{"arch": "dncnn", "model": "image inpainting model", "dataset": "regions of photos with short descriptions (Visual Genome)", "train_examples": 50862, "image_size": 32, "crop_scale_min": 1, "horizontal_flip": false, "task": "inpainting", "loss": "mse", "norm": "batchnorm", "hidden_act": "relu", "depths": [18], "kernel_size": 3, "stem": "deep", "widths": [96], "init": "orthogonal", "optimizer": "muon", "muon_scale": "spectral", "learning_rate": 0.017, "momentum": 0.9, "nesterov": true, "orthogonalizer": "newton_schulz_5", "adamw_lr_other_params": 0.0015, "max_grad_norm": 3.0, "max_steps": 27000, "batch_size": 128, "epochs": 67.9, "lr_schedule": "cosine", "final_lr_fraction": 0, "warmup_steps": 2700, "weight_decay": 0.002, "adamw_weight_decay_other_params": 0.01}
Rows from block 13, named by matrix and row number. Each number is 128 + 24 x the weight over its row's rms, rounded and kept within 0 to 255. All counts start at 0. Numbers have three digits each. After the name is the row's rms in percent of the matrix's.
# conv: 3x3 conv (model.blocks.13.conv.weight, 96x96x3x3), inputs 42-47, a 3x3 kernel for each
conv.0 091:104101122114116120132105155141123109114141133122130128097120139097140138129160149157137136177150127139137161120131135099146124132121122121118131130125111162160139
conv.1 100:184148164105111144171106123123151124139149116123161123163143131120154098174208141128127136093146150129153148130124121130133130128129138117138121114123147145114099
conv.2 095:149159129125144142128136145119109113130117145079100134110148161100164153136150171156100122115110151158147148121125110130135126125130125168120154097120159131114161
conv.3 098:140096103150104096145088135140171154129131125101141159119146129091085074135143143125112114114140123119131128121116124140128129124145135092126122118156131093064102
conv.4 096:088074125141123147138158146149140166150105124194131148116129152138136146162118155116117119132125116175132158120136134115117117125142120142125169155095159154098138
conv.5 097:111094141135115164112103159108128101106109142125137117166147149164120115138114132138144123115115118125112114106128094123131125148123114112111132140112146141104136
conv.6 092:117115119149136135134165141115089163131087143132077134138092117125096098170127111143126117121120121132119125115147110109124113109119115163142157147123144160129145
conv.7 105:161111124132143160172118148141139173159102137139092125153151136147140110130107129083115151116150137113115106133139140114128116154138140129147163178181158151135086
conv.8 107:139094151136098115128139161161135104095120143118106129133113111163133141146147151113111138124122156173192204165157138148124128136127137135111119133125161123127129
conv.9 097:134132152149138140122068147181110110172111124174126104117090124132109121122127107102104116105086130137119159134134136146134144153124132120128160147136154151117122
conv.10 106:111120145111134144163139128109143171104142155104115143157112128169123139151123147122117139123142121109131111142125124130132118129128112125135083127156119119121084
conv.11 101:097118139103149155100151161076115143121148130198217181092128120110127129107121131135147109124115144176156111121116120123125121144122122132147173106101108142134118
conv.12 101:132134146141146097150151109136125140114116145112142158159157131160143112150126099152157166136135152143136163137130146138126122122118141115143113143175134110171134
conv.13 098:136149117113131116124100081127064111120096120171098126131103137110111131116122120145145156151130113154106115131135136123123122131106118117134115121122114136114120
conv.14 098:124126137159148198146160182164152105136121130131127166127155175125157129164173136124111147097131161084095111126134134119130154154164150123129131120155172165132138
conv.15 095:100136102145169154115133085136160128125152139125124134149116091129136120135131140175147095149132096128097093125134139153133133141153146136159124122146128121122132
conv.16 102:152114087156128120130121113139178126153168094176165089121103105144113058128100093161154125146144139094119153123121128135133134121131117076121124128150137114155148
conv.17 097:083149131121130137125139139130109134118119138119076142120091140114098149100091156140136171114149125168157156138127127127129136136129133096091093121125138149151167
conv.18 094:190120140175124091188119128110154129067124117094135145115118159159146130141119115167143119119082065120116109134117127137127146119116142149107110169115111136125106
conv.19 103:099109167097128158156122093129135124139114096136134125121112123143165112111149154083109130096137134167120123126131128118127102112114106107141145160156116143116060
conv.20 104:159119104173113134122130110150131098103133109216255199115139105112127130119128137101099114091081131116121129122128126138125122125151133167113121115118147120140119
conv.21 100:118138134109140123113133104142128128154155144135147128121118150123125106151169133082088118106106127085107133106097111124098123121107131087087102086116125094113135
conv.22 102:085122134133164173101132132116108097143147095118138087109082140153109164112127188083144101125146125144147119128150115133125131116125133112110098133131115141119136
conv.23 091:133115130134141165109127138109114096112113121099144144149140121106112105112130137149109140121127118110127141098150151115123143103151122119108106133116114127128104
conv.24 104:123111143115111138154141135133152126100127127109126119119124127131168144149173116165135136141153114122160144127126144112123130108140131072084150075106142097135133
conv.25 098:098121092111099092102084147089115154102130166096089134086130147084115139144122115123101106136125078121130093138115130135100118129131107115121130136161095156129091
conv.26 099:159186149182164134155121164154148152184140103165101097133130146142107127157127156116179179139141161161116125121151127133130147133145135156145100144133115142120138
conv.27 097:099104122101108127141150157143139127122135141114136124110116147108100128109100120079095103108074103151163174115109104127120115110123112091084105096110136113137095
conv.28 098:133106145154146164135123112160125136167147117120124149108113141084124128122140134176117134202136116190120153119124135113121136113130126181107120177095118145098124
conv.29 110:124134136126137131132130139143155139131157146134145119163151145152129133139155159109127118128079094119111119127122142117136134117128131135120148105122138110092118
conv.30 103:124130138162137118157151118148140113112137152123132140120134141117113124095115109102118130100094097111148118115130106138141132167163145136104098145096124140134105
conv.31 104:154154147133157158142131169128136107115121110126112126100131140080138125113168182123136115134118086143144092137137148143165136161156152154145135147145120128131127
conv.32 100:177166131123117099127113092125129103148142118127135133120111147123118123120107132123116125152137100144170135129125132120137122128124109096108140102090103111132152
conv.33 096:132141087154126125133142141121163155113154159120159144152174158137149150116180151122150126090109110123125127131122143116134141130138135155144081141159125158134093
conv.34 100:120130151132122159101112141104127107125154133148179151101136098103138119092140091130142141139112151146169157155147134143148148118115117128169190133193183146149119
conv.35 103:130111123122149112107096096105131121154147111118083072143154144186146185141102108125167120158124093181170108133141131166150158153159152121122138118108087111136142
conv.36 100:116152141159147121112202122152150155130141153104115153129118134180130149140097136123162144115095152088086136128145127142142147159135147158149120109132141124158177
conv.37 102:132153141116091122116094097140150121127118143120102112137142140139158145134155122131187170124125100106145151127118134124137134133126135111133107102095122146114142
conv.38 097:094109138097090149101095146181139133139107091136112081139111146150144129163175162116103134164081116152093123132118122136130104127129128120123128118121130115128136
conv.39 109:107075107106136119089142131132162153148159140133180136120118077156142130158146094146134132130133156166132138152130109152138129141133114157142130102142148106119117
conv.40 105:157127145194140114129128101139092100150131135133137161120136124142121125152150142114119104153086161133105151112119139124118143121119140182119181172135149152129145
conv.41 101:107149119131128144094137116105083115129161165184185170121121164145156169088117124146107094144115117176164124128129120144137132127146126105129135117138144126126109
conv.42 096:086152093071134116118139141112115104149156115158175169106094149146111144123127128123151119101136130115155096124133131121124124127138118092122149128177134129141141
conv.43 101:136151125147147166129140101115089150132128126116115133117102105109091077143132141117151158076095137081146110160136139133149162122135139129115159122124137105125131
conv.44 102:119132166147137126125146122117123142128110094109101095094096153075118169130086146144103125115099107122115096115118130124135142133124120157108161149110132116127101
conv.45 103:124101150100146148137136167161139137152154120176204125107109123122123126143146107132131112151150136074141108121141140131117146126129131122145118119144126148149105
conv.46 105:127148120119109124119111108151130088139117106148108102136123113136140144141128121124139117145146131137117146113130121124142124130120130133172153099110146111119159
conv.47 108:178125141134131138149105140094102129115145194103097133082094124111093109120112123127154156134153111170193146136139137143123119132113119122143119095141141115127129
conv.48 094:104106144127123109106110120125148109146113116153113101133110101131108086136099086151167160172120114191155194107126121128138104122127114075092075094116106088110114
conv.49 102:106141090140159132098145108151109118118116110119114137124118148148139161156119155119137132131157134124149117136122136127126124118121123132125150131114143106109143
conv.50 100:091133109142137124165143138124130129150125151135105160159114135128107094134111119117161142130176104147147158131135132117123120139116124098172117146121123135097111
conv.51 083:157135130107128117113102181143125175137111163126087116108088098131110139126143141110117136127140166091124141123130142153134118117140135161162135126119109126144135
conv.52 105:133112154114134141125167159143141161102125137121159138113163135090130157078117155182129123157109154117096106129133136126136145136151139112148129074128127094137159
conv.53 099:122182108105133111098135093108145103096135135067112128159112063169133106166133073143112087137145134154146132129126125138157133166136142142117085114122082130156128
conv.54 100:177154126156127113140144095110110102116102131158116123088109106119142114139156135083094117105144118097093115140115130133124124124128119104129127097131176132157163
conv.55 098:113137131139139113156158111133171126120161116141181128145126091141127115143120134141163105119142113118142111131124120113123121126113117123132137138135096130159138
conv.56 101:155131120127120100140124084100126126102121179097130122072124106085097106084097106136136075175159127162132127115129143116123123127123128125168163095110120124147113
conv.57 100:153085089120113105182090116113119131135153147117116101139165111157149119113172124117119150166144156115132169104118090129106105114117116109131119111146124122150109
conv.58 096:127146105117155142127140126099061106102085100162096104183133128126107114119119138113120147137144119146124134114123128131117134130120112104110075138137125089103120
conv.59 109:093122126113112138143135145153169143106115102082109119140131104134128101159147167118092104126111117117093113133118133116102137133127103079095109149142134134132136
conv.60 098:150131097126116086128110102149138117160186102137164141135113131126138132114141101110111120111124128117158113120141136126132122130116136181107133134108110117114141
conv.61 101:176144116134093089151158134128129124159138141155152167132123109141137111154156129129123100083110139141162193135124126138125130136129143101106121146102126156106131
conv.62 094:079106120090140172128143121101120084139153105115090058095127153106132155082149117125121146141142106181105080108123134096101110129114103099049084124103135130087118
conv.63 094:122099126111082084129152099133142100086103135110151142127137107092147086140160111139109126147113155101117143113128131116123127125108117119079116133122141110105117
conv.64 091:183144121156188170207223158142090113155123116169140137176146116154135105141146150111116078137165122128138095138122124122126126122133107120151138130153111142140116
conv.65 094:139129117129119089135125120108107104149113126147106148131119103161157138147135149116132156098142157132137165122116128131115125121135133156119171132108138160122177
conv.66 105:107133128094163129147149134139131100100089080129151100132098127160125107141113101144104129136164163124126095133134161131143132121141139121116124157146112110118115
conv.67 098:152083109119098143139112168151143144152139104112140105130125133109128132139136131133135127109129128085125125124101122116120112128113117098095071112114107152143136
conv.68 101:111125158102145127112121142115139135118121133107118132101127137094067069148123115110113139132141193136121184131108135122128136114113137107107139159140099155122128
conv.69 099:136127124130139075136119095178142135132100127158122134156115114130111137154148163192125149194135144180112102137124122119103123130127133118115149176156147119147153
conv.70 099:150177095204144137200140113115176171141158125132147141118109142085123125093103114128151104129153120143123124125126128123131137114109106122154147152129135132115130
conv.71 105:142142142130137119163133127090089099110100142127113128112146141100130156095104108170129106173128116136143125134125141143127131136134146155136130095111096083072093
conv.72 102:091117094121156145101148129082097137107120151135125145110121139111089134121128133122144119133126123120127116123123123107119126127130135171167134186160113175145117
conv.73 127:106129111117107104128134090157116127144155152157147126156137154154144149140147174140136131131116133130145142255255243255255255255255255111114128150095137106108108
conv.74 090:105133119083152109121182130152136107119143130140136098123108116191098126110099110140155114130148123079161132128121131111095111108144115158121161082097145092094153
conv.75 100:125126122154139089101137102144119154111112130174140135150144136132127158133093110140125142129114126193159089119141146138148140119146149121091082134142141112081088
conv.76 111:143165167120128146133131161122076100115135116128125144166106109185130113203160151085100110109108114098133104111138129135121122134133115076120051119113078106128083
conv.77 098:175126130159129141150140096119140110111140104108176156142142118120144146107155156140116142155129100144120076136126131134128132122138130146123109182142102160155123
conv.78 100:086085133116090133176154200127146106156178132089116090123118114138116126121111085133105117115120161159148153130136127104108121123139100117122161105141135118120163
conv.79 098:109116087136108132189118159137155154138131133158117147137154088115129143091129125150135082149180104120134107123126122131114113129134137120164130124150136136126115
conv.80 101:162103143165123137142128103139116139158119175116102115100104135083073122126094116104108110136135169121105085140141143118134145108126143151153125148130128150131129
conv.81 107:116168134095152145119122093092142142091108136119098133115123113119108122153148216102102119161132131139098125129123123135136127127140147130107125136134128109071120
conv.82 098:122148125135097107097129101120096103135123108094170110148112117133099124147123129127103114172104105222173184136138133125137135128133130128112141117097102121152122
conv.83 105:136131117150115151148142121089130083118145138135142130100116150134149145112148136103118153149156160208144142105113120113117124126132129129136117150144138137136107
conv.84 095:107094113158179151128103116155148139134126133150147142133111143119106144146141144098132170130165132048114090113127114131131136130126126156167106152194174081098117
conv.85 098:113145148102122135154144168108135128116135138118117118095111099121144129090139104104108148130108076097107085125136117116126102126122130099101127135100141155124140
conv.86 104:158116141147117102159129146154120077150107095128087105117162157114160173078110109127102089153133092135115144141146144138144142120125128099088105125114134149133159
conv.87 091:140105116148136162129115102138119118125111106119119126140143123156164166097123111170199173094148144090112129156133112151160138136142121143167177131108148113128153
conv.88 099:116134133103125114109123112144104095172168072172199095124125162109130165120109143132139149132125089134131101127106128132125140137129130113100157129132120134134130
conv.89 107:133123104104120129121123115097115135119120141125131147114098101152135155112133201126119125122127174077076125121121119131125118123115125131142095104115115104137138
conv.90 093:111121113145119132144159157129114110138140165156177164122124133114147156136119148130148127124116157123119160125129125116114126114131136117116150121133135149134136
conv.91 103:098117129157131135177161141096077093101084059127121094109165146093130133092126113146126151138123190175156158096124126118117134123127135079107154110110120132117104
conv.92 100:139161152114166131133128128178146096135152101190167091095128140167129141154117112134133103168116129144104091106113126132150133145146127115113098145133125105106093
conv.93 107:105123116094091087116144127134146146111106113131108146096079072088115104106131115164130116145127122159115108116120131140139134119141134114101121099126125141131127
conv.94 092:154126131140135108150127133143117117127134107143132133133127059158131093150149111114078151111078142125112156127153128153145106153142143135087160107156142117136142
conv.95 081:121072113124100120123101122174146125122144124122125089139143118134118075169132124121106130156133127103077129116132128114130127127157121123115136134123148128120142