config = dict(
    loss='mse',
    norm='batchnorm',
    momentum=0.9,
    final_lr_fraction=0,
    weight_decay=0.002,
)
Rows from block 4, named by matrix and row number. Each number is 128 + 32 x the weight over the matrix's rms, rounded and kept within 0 to 255. All counts start at 0. Numbers have three digits each.
# conv: 3x3 conv (model.blocks.4.conv.weight, 96x96x3x3), inputs 56-62, a 3x3 kernel for each
conv.0:162118163164147154178173199145120109146116088214142074183093057118081073134127115195153156181153197150198191164110150156126129144078137149130099202114089189132108144151094091088083074079105
conv.1:155109155139119193125124151109140075180128086150140116201147091114129080128105095080085126137113111144101106154170177090101116157165168164161121175157140114104116161118105131135089091092045
conv.2:167138184155137184105131159164146096109141108152200148165147101154145080118119086180147082132136094167136131167127150189160116143161126089086122154159145162098139118115094036112145147160159
conv.3:088055111098092081090090138130124157153122126130096138111079143162065121129133158112088081106101063130124121104072122132142165114122076118151153115137135164147162110143142164127125160171121
conv.4:209198193128112113089090121195094137103096055165157118092144080070130126076086094203137128187091094162113092056119169119130144150110135095097140080145134141142135038103162107143136103127129
conv.5:109121116124123094088083063083094084126098134116115118133152174064144147131148169152140155145201177169149118097127101113149152098069130098147140054091135109128118121160140131132132150113120
conv.6:077088126036058130133101086127105107134111134119191168131160169077110169153129154156118138120176133124145129062065113073115132143168150106073098101082102131157127121152176144110164100104127
conv.7:098109059128155115117131093123083184139101168101056123122114098110197167115106113128148099114120128114108129082108112128154128136135128136105175139137180136145107119082098121107119173176128
conv.8:203104115133129081172137106170118086090142127101094061084110124096109114111062091117137141144169118104095076123128110164080123106151146089099087131170113166085165103097144077146149096118106
conv.9:119142117070076046134125078083112139151092147123103102114115068173131144122146070077167138113121116151084106122136135135120111111126151157145131117169137133132104109138193116145146143123166
conv.10:111105150128081106093131081102122163083141137084149108086076135124178127103081100117138160155112132122098104119106113154104110130142141083127124095087119091128135192134093116119115153157150
conv.11:065063022107112140130137147135130141088119078093140127092053111146111134146090210134094076148101105165123146121122095143161144177149154136152188187172147121158158098102141096133135158178138
conv.12:121085150123113145117123165132129173099125177092139147183090197122127183080143188111118134144123156132108182115129164114110152105136123121114119104123141126093140103143072118126128084104126
conv.13:161149177156156137072078118132112101121161169153160131081124139137147075095156223109130134139090122125133126140124161130082078130126104146136155113105075061070112134117129112158160143079073
conv.14:110075094154152151126137135150105121129118134152115111140091147151120122132128146175122104152133123108118111158180155072151174145130120129190184128181127117130151170158162108173179201144110
conv.15:131159113125098097094077120141105116120104055139128146123117132115133110123125129186148117144153091145094112124143101109141173187182180179106102157109103166138102152144090176153093188129083
conv.16:124168115085135133138154177106140137151123132163143119162125095124056109117168074141133120087063117125121113123142139176103150189075168126196107089181172143159132095152090157149111163168117
conv.17:142149098066103140095084090158171175109134132120203140114098106084113116120128096092127154162092096081146129210131099180159143148113153099144187112128157119092127183142127139146127164131145
conv.18:070107141107144154120143139091115125122153129144149100070079112087111149101131136084152136134159088057099067133133138090141164115143144104136130101120142170122131153125133145141092133132072
conv.19:056109124057103112082079111155159114135164147111111121210163136089078062200110113105141131188160161104149137142166103156108119122096114142141096136130129176173137162157128138066163139150160
conv.20:028107142042085140098132144106120109110112135129135099125124155079101156116139125130111125137137174124095102165098107157126113125115118113128108122090103145113128077100144094105100094102134
conv.21:172183148114147155037081126130112084090107187183213163155136113139091116097107053147111103102105090072049057127150174133121149152110176085079107131134086175216124108110082152117088235220151
conv.22:154114022145132078110112099154168154093083134101088130169136142135081090108085070166152129116140096067096093103164098094073197069074145175146119138126083065124097150120110085115152155183119
conv.23:080176149095110169056107159110159165123103100098108094103170127152185080200167156170138132092147131108119104077142123120113137180162156107110146142135140105123078145191123153081149222128148
conv.24:105106098104098097138124132096100085142165156172100105102103144098120159080159155067101037155149172155155170143142135164171183118097135152144118157135112097129121146115117153136084100104134
conv.25:098114103096130096117105047137109075111169082078189119153163118125125124097092153104166143109112163084102139147178144131097123132154189123101150137128139113119193133165117121196166135146068
conv.26:091145148108130116104087153158170175141145113141090113114141078129142145153148195144124082115090104126117142185191180191161150148135126139152098118143115089121135140158094106116122135114118
conv.27:051063061138094088111126087136150129140073095146158114085094095147091091088176112133153121083105140147134144056136140105136134176116143073083123119094101066107094098104135136153096134138100
conv.28:137108106169130112126164144081165119123138195162136137093146162131135176172159133155133159089113149140113090122156088120081116185101129094099152110105096112148126142127067185168186211148161
conv.29:144130114138141127158104121143093114176169146112087105115084078077099108112117156086085093115126108088109095189187137135096104141125147161138148149177099112131114103135083122127107132184177
conv.30:144094152091091083106069063096146094148138096170120116117113101148158182150136034103103093093144136126138099168132116155128134143185163063098100150133103144118098143078102131127141149187159
conv.31:098120112069075058076126144134124108162156162091153122087106091122095125156088145121138103120137080092159109091194185070104090115144151109086163118121142156122143156117109164103146103104086
conv.32:074100113096107136122106107120126108121117120124120154083089124133125077179207144121180159132167135193213110086055100146165090118136107099090126105111091125119169157128122118134139102103124
conv.33:136122141139122178175199187079140115106111122126133142117062132096072185131195144124093129119088107130169132149109144106120180145080161098186139113143106151116143145123147118095120068114156
conv.34:137117125150212153216156136105099067089123087108085109091097162158212156184134128118115137189206099184192132118095074199128082119087125170171163080123089122125136155151112146128106132135113
conv.35:147154126124146192144118171080070079144158187113087142094177113152126129116121139110142123144150136157146113103162161084142164160135169139165166131088152137144176097144147155200104108154180
conv.36:138151149082102117038099107158116115154132115124128100139200162116088157084075127201137147100134120069109117183120126109105082058115103069116131105106162080058098058073066063090140221149091
conv.37:162169117190203177141182174156102106164115131134129094167113130116142151133129115095162147136115176145129195096114156127088123144124151110138079145115140126102077062084102162152133077109159
conv.38:147106120117117133097126156126128132145121118149098098116107118130186112199078085143121109149161150133118129173139134149177171094108156187220181151195173086132057098113182143190136141087145
conv.39:055089106059132134077131175162129094116098119138137106076122165118132174106114133158137131067103123080142148100166197150112167168127135149130089075148118149131109171173149098082148116100113
conv.40:113187135086115120082112091199128155124101136141150149097115095118098066096109134167143140160125095121116166124117136103074088152089120138117120137132098085150083128144073145115125110157160
conv.41:131096113076091092120127121137142118108108117159115129136092148117063184172151156178143167094122172105104107131086104108116129098108133151109137119122111154071088174130097064102184170213143
conv.42:105105078137102127118100069141150218082123158109157177087098103093066114090107125115100101113139143115120114116108139183164139143122103160168190115183227104153154094133108102129109114178149
conv.43:146106173129162178184206202165098091126151135098141093167156136179152110134174159194122154154117152176140168075120131163158185115161125173118101166113126155106104086120127119113120144179138
conv.44:095099082100122082146142141129099175093122116090091137087118138128202151153128043139143157141153145195133117130114113146141109145132136144121133156168152124143126142115141149161122089110094
conv.45:029065098057119095091128132086055065140127131144123106124131135109141095132137091091081079065109137129125124093121159145083089162167147152165179206178162146133148171115082142179145141105086
conv.46:130149098158138082171138116113161148107197137100138151057123092117135116117129128156126099121114158141147112091148128113095144130181087092115083132115134115121163112142165156189140115115108
conv.47:122116172089115149093111140146181133094072114146133092137137151090100124130116139181146120181112146109123128112093122170120119145164165160154069143117109172141081067118090131140077141115067
conv.48:073126130148119104143113090110092146096083097093111171077091122090105160077092143141124121143153144136083073123122090115110097148143112188151153163143130084089140117131185085097131085063065
conv.49:072088046152093083113084097116108098142107060143124114094138112107172105177130174106143143103089118146114123138107100152174130154154091159148140143131111215184194090121202157129138105138162
conv.50:104104060108102090103126063101095103133144164180109138102156179087164214141129142146117118125099164133082141139160122122116120088157128123117136142167165133155082159125121153125161073125133
conv.51:162150095172097059169100003126136230157149174101153151108106159085092141120123108080118144091144153146127107191083141121135150173179122095165188074100125106156175113084123099165126150140159
conv.52:123089088099142088151138137111163161118123124140112086131152155114086144109165209130129126092139131187147206166132146117130156133152126088085130151125143155150129108124152166209128079095123
conv.53:165165158131133085127103103099129146122110139088109119141155159139092147147075105135165144109129167124100131131167142078114120147125122091108133125153140131124134159141141165141131147167128
conv.54:105116113120111107145101129084142106109152083112150102116122160110120201133098154073096125117070097103055090135087122177128113154086140142155154149122096127126099126117100116167113147161146
conv.55:118166127084140097102087076099077155117110155141147152176103086163114094164121134124193096128194100130151121071131141140123081078112079083084127127140119104136104185129105098109141120136145
conv.56:153143119158139131115122076111112112094125132096140111094088107110172137098075081115133189173134144055080145126130112094122115136085089098106174154091157219143161144116118066076101095087057
conv.57:097122087090093050107087085149181150101103114097120085130131154107162122118108156110142176105120129100133169152173094126169130082120168166112111136129122149120120179159084071116146112130121
conv.58:135102051160111087125127085172176161118194152166120139119106099093146141101086120091087073124135092103094125108124133120135097128147144165175194154238205188161187223111108142091142115147181
conv.59:170136115123102102160129108129147178143121166106148153180154152132131106122130162140130175124136148126161121159076047160145081128100122147174183122120157114112105143149174147074132117119199
conv.60:157114051123128000152139030118122140157161158127129139111114098135122101091147154165126132167115043158177154169085054161094112192146106113137098210147147176152163124139131157173132157119067
conv.61:139191193098092103115065051136132127108107067132147120164154162138111068108158152090131181119123085157161166170170169145174197089129151125132151134082127131132121142109107119106101126095180
conv.62:112083103063144125121130080085139079096147093124121126095151123087190094192157101074084110111088148086118097088090093094125099115153119076075083093090098118136123204149173182150167163086094
conv.63:105091150125098086125102101146128108145093051121152119152141069192130092134133147077085137134154110134131114115096110148144158189129140177083079130120058151151149111138128123119105132122145
conv.64:069070082049136138054134152117149147096129160111146147143107097159091089130113143080117120097175153092183176097071091110169081110138110148114122185061137151156143169121131255161117160111098
conv.65:087102062079101143095133145119113145149170133139108127171058076157089143123183149129078102156119138159151175134100098160057093114114105090148119140181119141091097123141057149170130215220133
conv.66:132113115146146107166096022138091103161129056138164088077139116160096117094154230131160127145157093130078091161185114105111144135114075104108121097073097132145097126108108141098045089080073
conv.67:141115171160107129155153155063103101058098162089118161105143106141130083099130110160177153109058064162109075073114111136197131151146106160097154107105093084131122106140182085118101076090114
conv.68:142094150096119138078022091123150160099122067084115134144117156164148126068120128124143157104102119058078140126128095117110121092207169098119137191178153085134161125130147091142151168195113
conv.69:121123127089114139077063111122116150157164185153157141155129128127137095135081076160065141194124158152127087194120108169141156145145175094127124130183120108144185129135103133127131164194116
conv.70:100186169126141198105125185148127139141067104161069131155131094165140114145110126088118121116108093127146143127121147123125103146121157188161106146105100113181158127158133138171157191181171
conv.71:211173131149087146158119166133090147143125155094101122150136157161129106128114080159182100193198134124132117110125151110111099129128193096108074130128160098129157118104099124106126090063152
conv.72:144141172139157156193165149072091146118086135239128206071117110072161089136092124117091102131120046150125085123163141155126167138151127124124176098127173069083137162135133123107112101094059
conv.73:125136200091144143089107135075160156075153103047106092119068141138085136092137203059110124082113158084185154173162155117161123076101124151139118091114098092145137159112136162189106211134106
conv.74:119131124107129096130159132100139207119137171096088133166138146155165138147127115123132141101145118137121070153151133135151098165202136120118134117120148128112213133069131171120110154193141
conv.75:091119124079091115082133083168082114184120166130120144151126145143137137138080138120165127141135121120132149117109097114108106137082123120143092115116149143194167160097106209132120131083126
conv.76:134125196079145142079085108140148169121138128091109198125148144139170128154132130118124158102093150128101174138098184147153104147140130119137122106134102113147189127116100077140148066120139
conv.77:095096137114130147088118140151117106101139113128104071153100172134131126150134154175115188171209210138189183151146139160126116148149102128110118134106103126125155152103136150174144178185142
conv.78:146099147093112094147155091136148107165131089186174156120127159135186171186097137146145114155137183171112112146111179176119083123183126135125047131196086120105101163159095097132098116189128
conv.79:071072075082121123091106150106141118129091140091094111090137133143039089111171158081121060122093103113155103158135117090087125168117141177182138152096095177175152094147155093147161044022052
conv.80:183177075159151098157156099105068088126131136193122089104127066118131130084160129138114168117126095101131078102160099067075118151063104122131128153143096161163125152110150188143123184170116
conv.81:185126087202144122242158199179110141161084195152128165133121124156133153123115105128114171202155165142127173139137111113102107152105060118113141102119127138155104112124147106112120153140125
conv.82:146092098144116137163097087125140112095173128091152159096116157101112127179190178152165100116088109145109109128148134120160116117144092166155167082107146119111100128109124154134133127168127
conv.83:105101064039128125068064104087194117149151099147104071124122184187110124103085111064119157101122081073096067102141079099117138140081119099204138157198128083114196172132125133111172217111103
conv.84:070088078113123118137120121132100161103104132079114127112173154112123082127157140121116114077148120174147116104088146090124156094117146086103138110098147097098076152095158107099139115142201
conv.85:143110131153093121092113119096150142126134134151100112100124163076123188075112140114127131120134139128128120116159155173105156191153129087034072155168131145143139086168155125103174157099151
conv.86:160172255097162236031129204130125164138110164117111156133112137140143122138136140121152122121122099085122127159127092194132170107170146210099143160184186101121192110108169080119211158145124
conv.87:077080120128116152203119136108158125103107113155098106113129090075128108075074144142079093088114131118146159172117063058114120097159115103097094114148124074150202157122091157195150165052119
conv.88:067119097092088065152115083086066070138125152150095128184102113129132124141172162114140046125139133119121120119120141099110023155121124111067128173118165092136092150159158155138180104091166
conv.89:095124164099143178124182168137158127128138129117146130147163131082107119083063039095104129167121112088085096135088140156167138125135163045104057091115171155175138109147145103068092106186193
conv.90:161155133127125117104062024139132099089189189132172190146133068115150130131120119119158112111183139081176134108117132111197119127108101105113065122112169111094116111124100109119120115113192
conv.91:079110131160138133129101078111115110125159144164202176153115099168136069117086064130091127112115132159152083140131113117121177194159121126105098128180162137217210153134116147178123152143089
conv.92:067123133058100117043084126122123110142177143119135117144104090110059076144103160061144113074115106122128138138153159158170121104142143102093107123158164125172119138119146179115115143162190
conv.93:086112131156118101135114097133170123081150182101096087083066157105154209160130096188099118172157150132092086058106097107108170136155139104130141165179155126128123121129089101140154150074091
conv.94:073117135108111106047066118123127153137114165099074113148145149120051157136186164173137160133119112160144113095124125128093159146114146096094111092109130143197134072149135160180149074103137
conv.95:136182180130132135117087079092113134179151174198144174126015075125139105131083062072119055080109065070096066066089128218156112151150142152140080100145096126121045131166122126145112195172070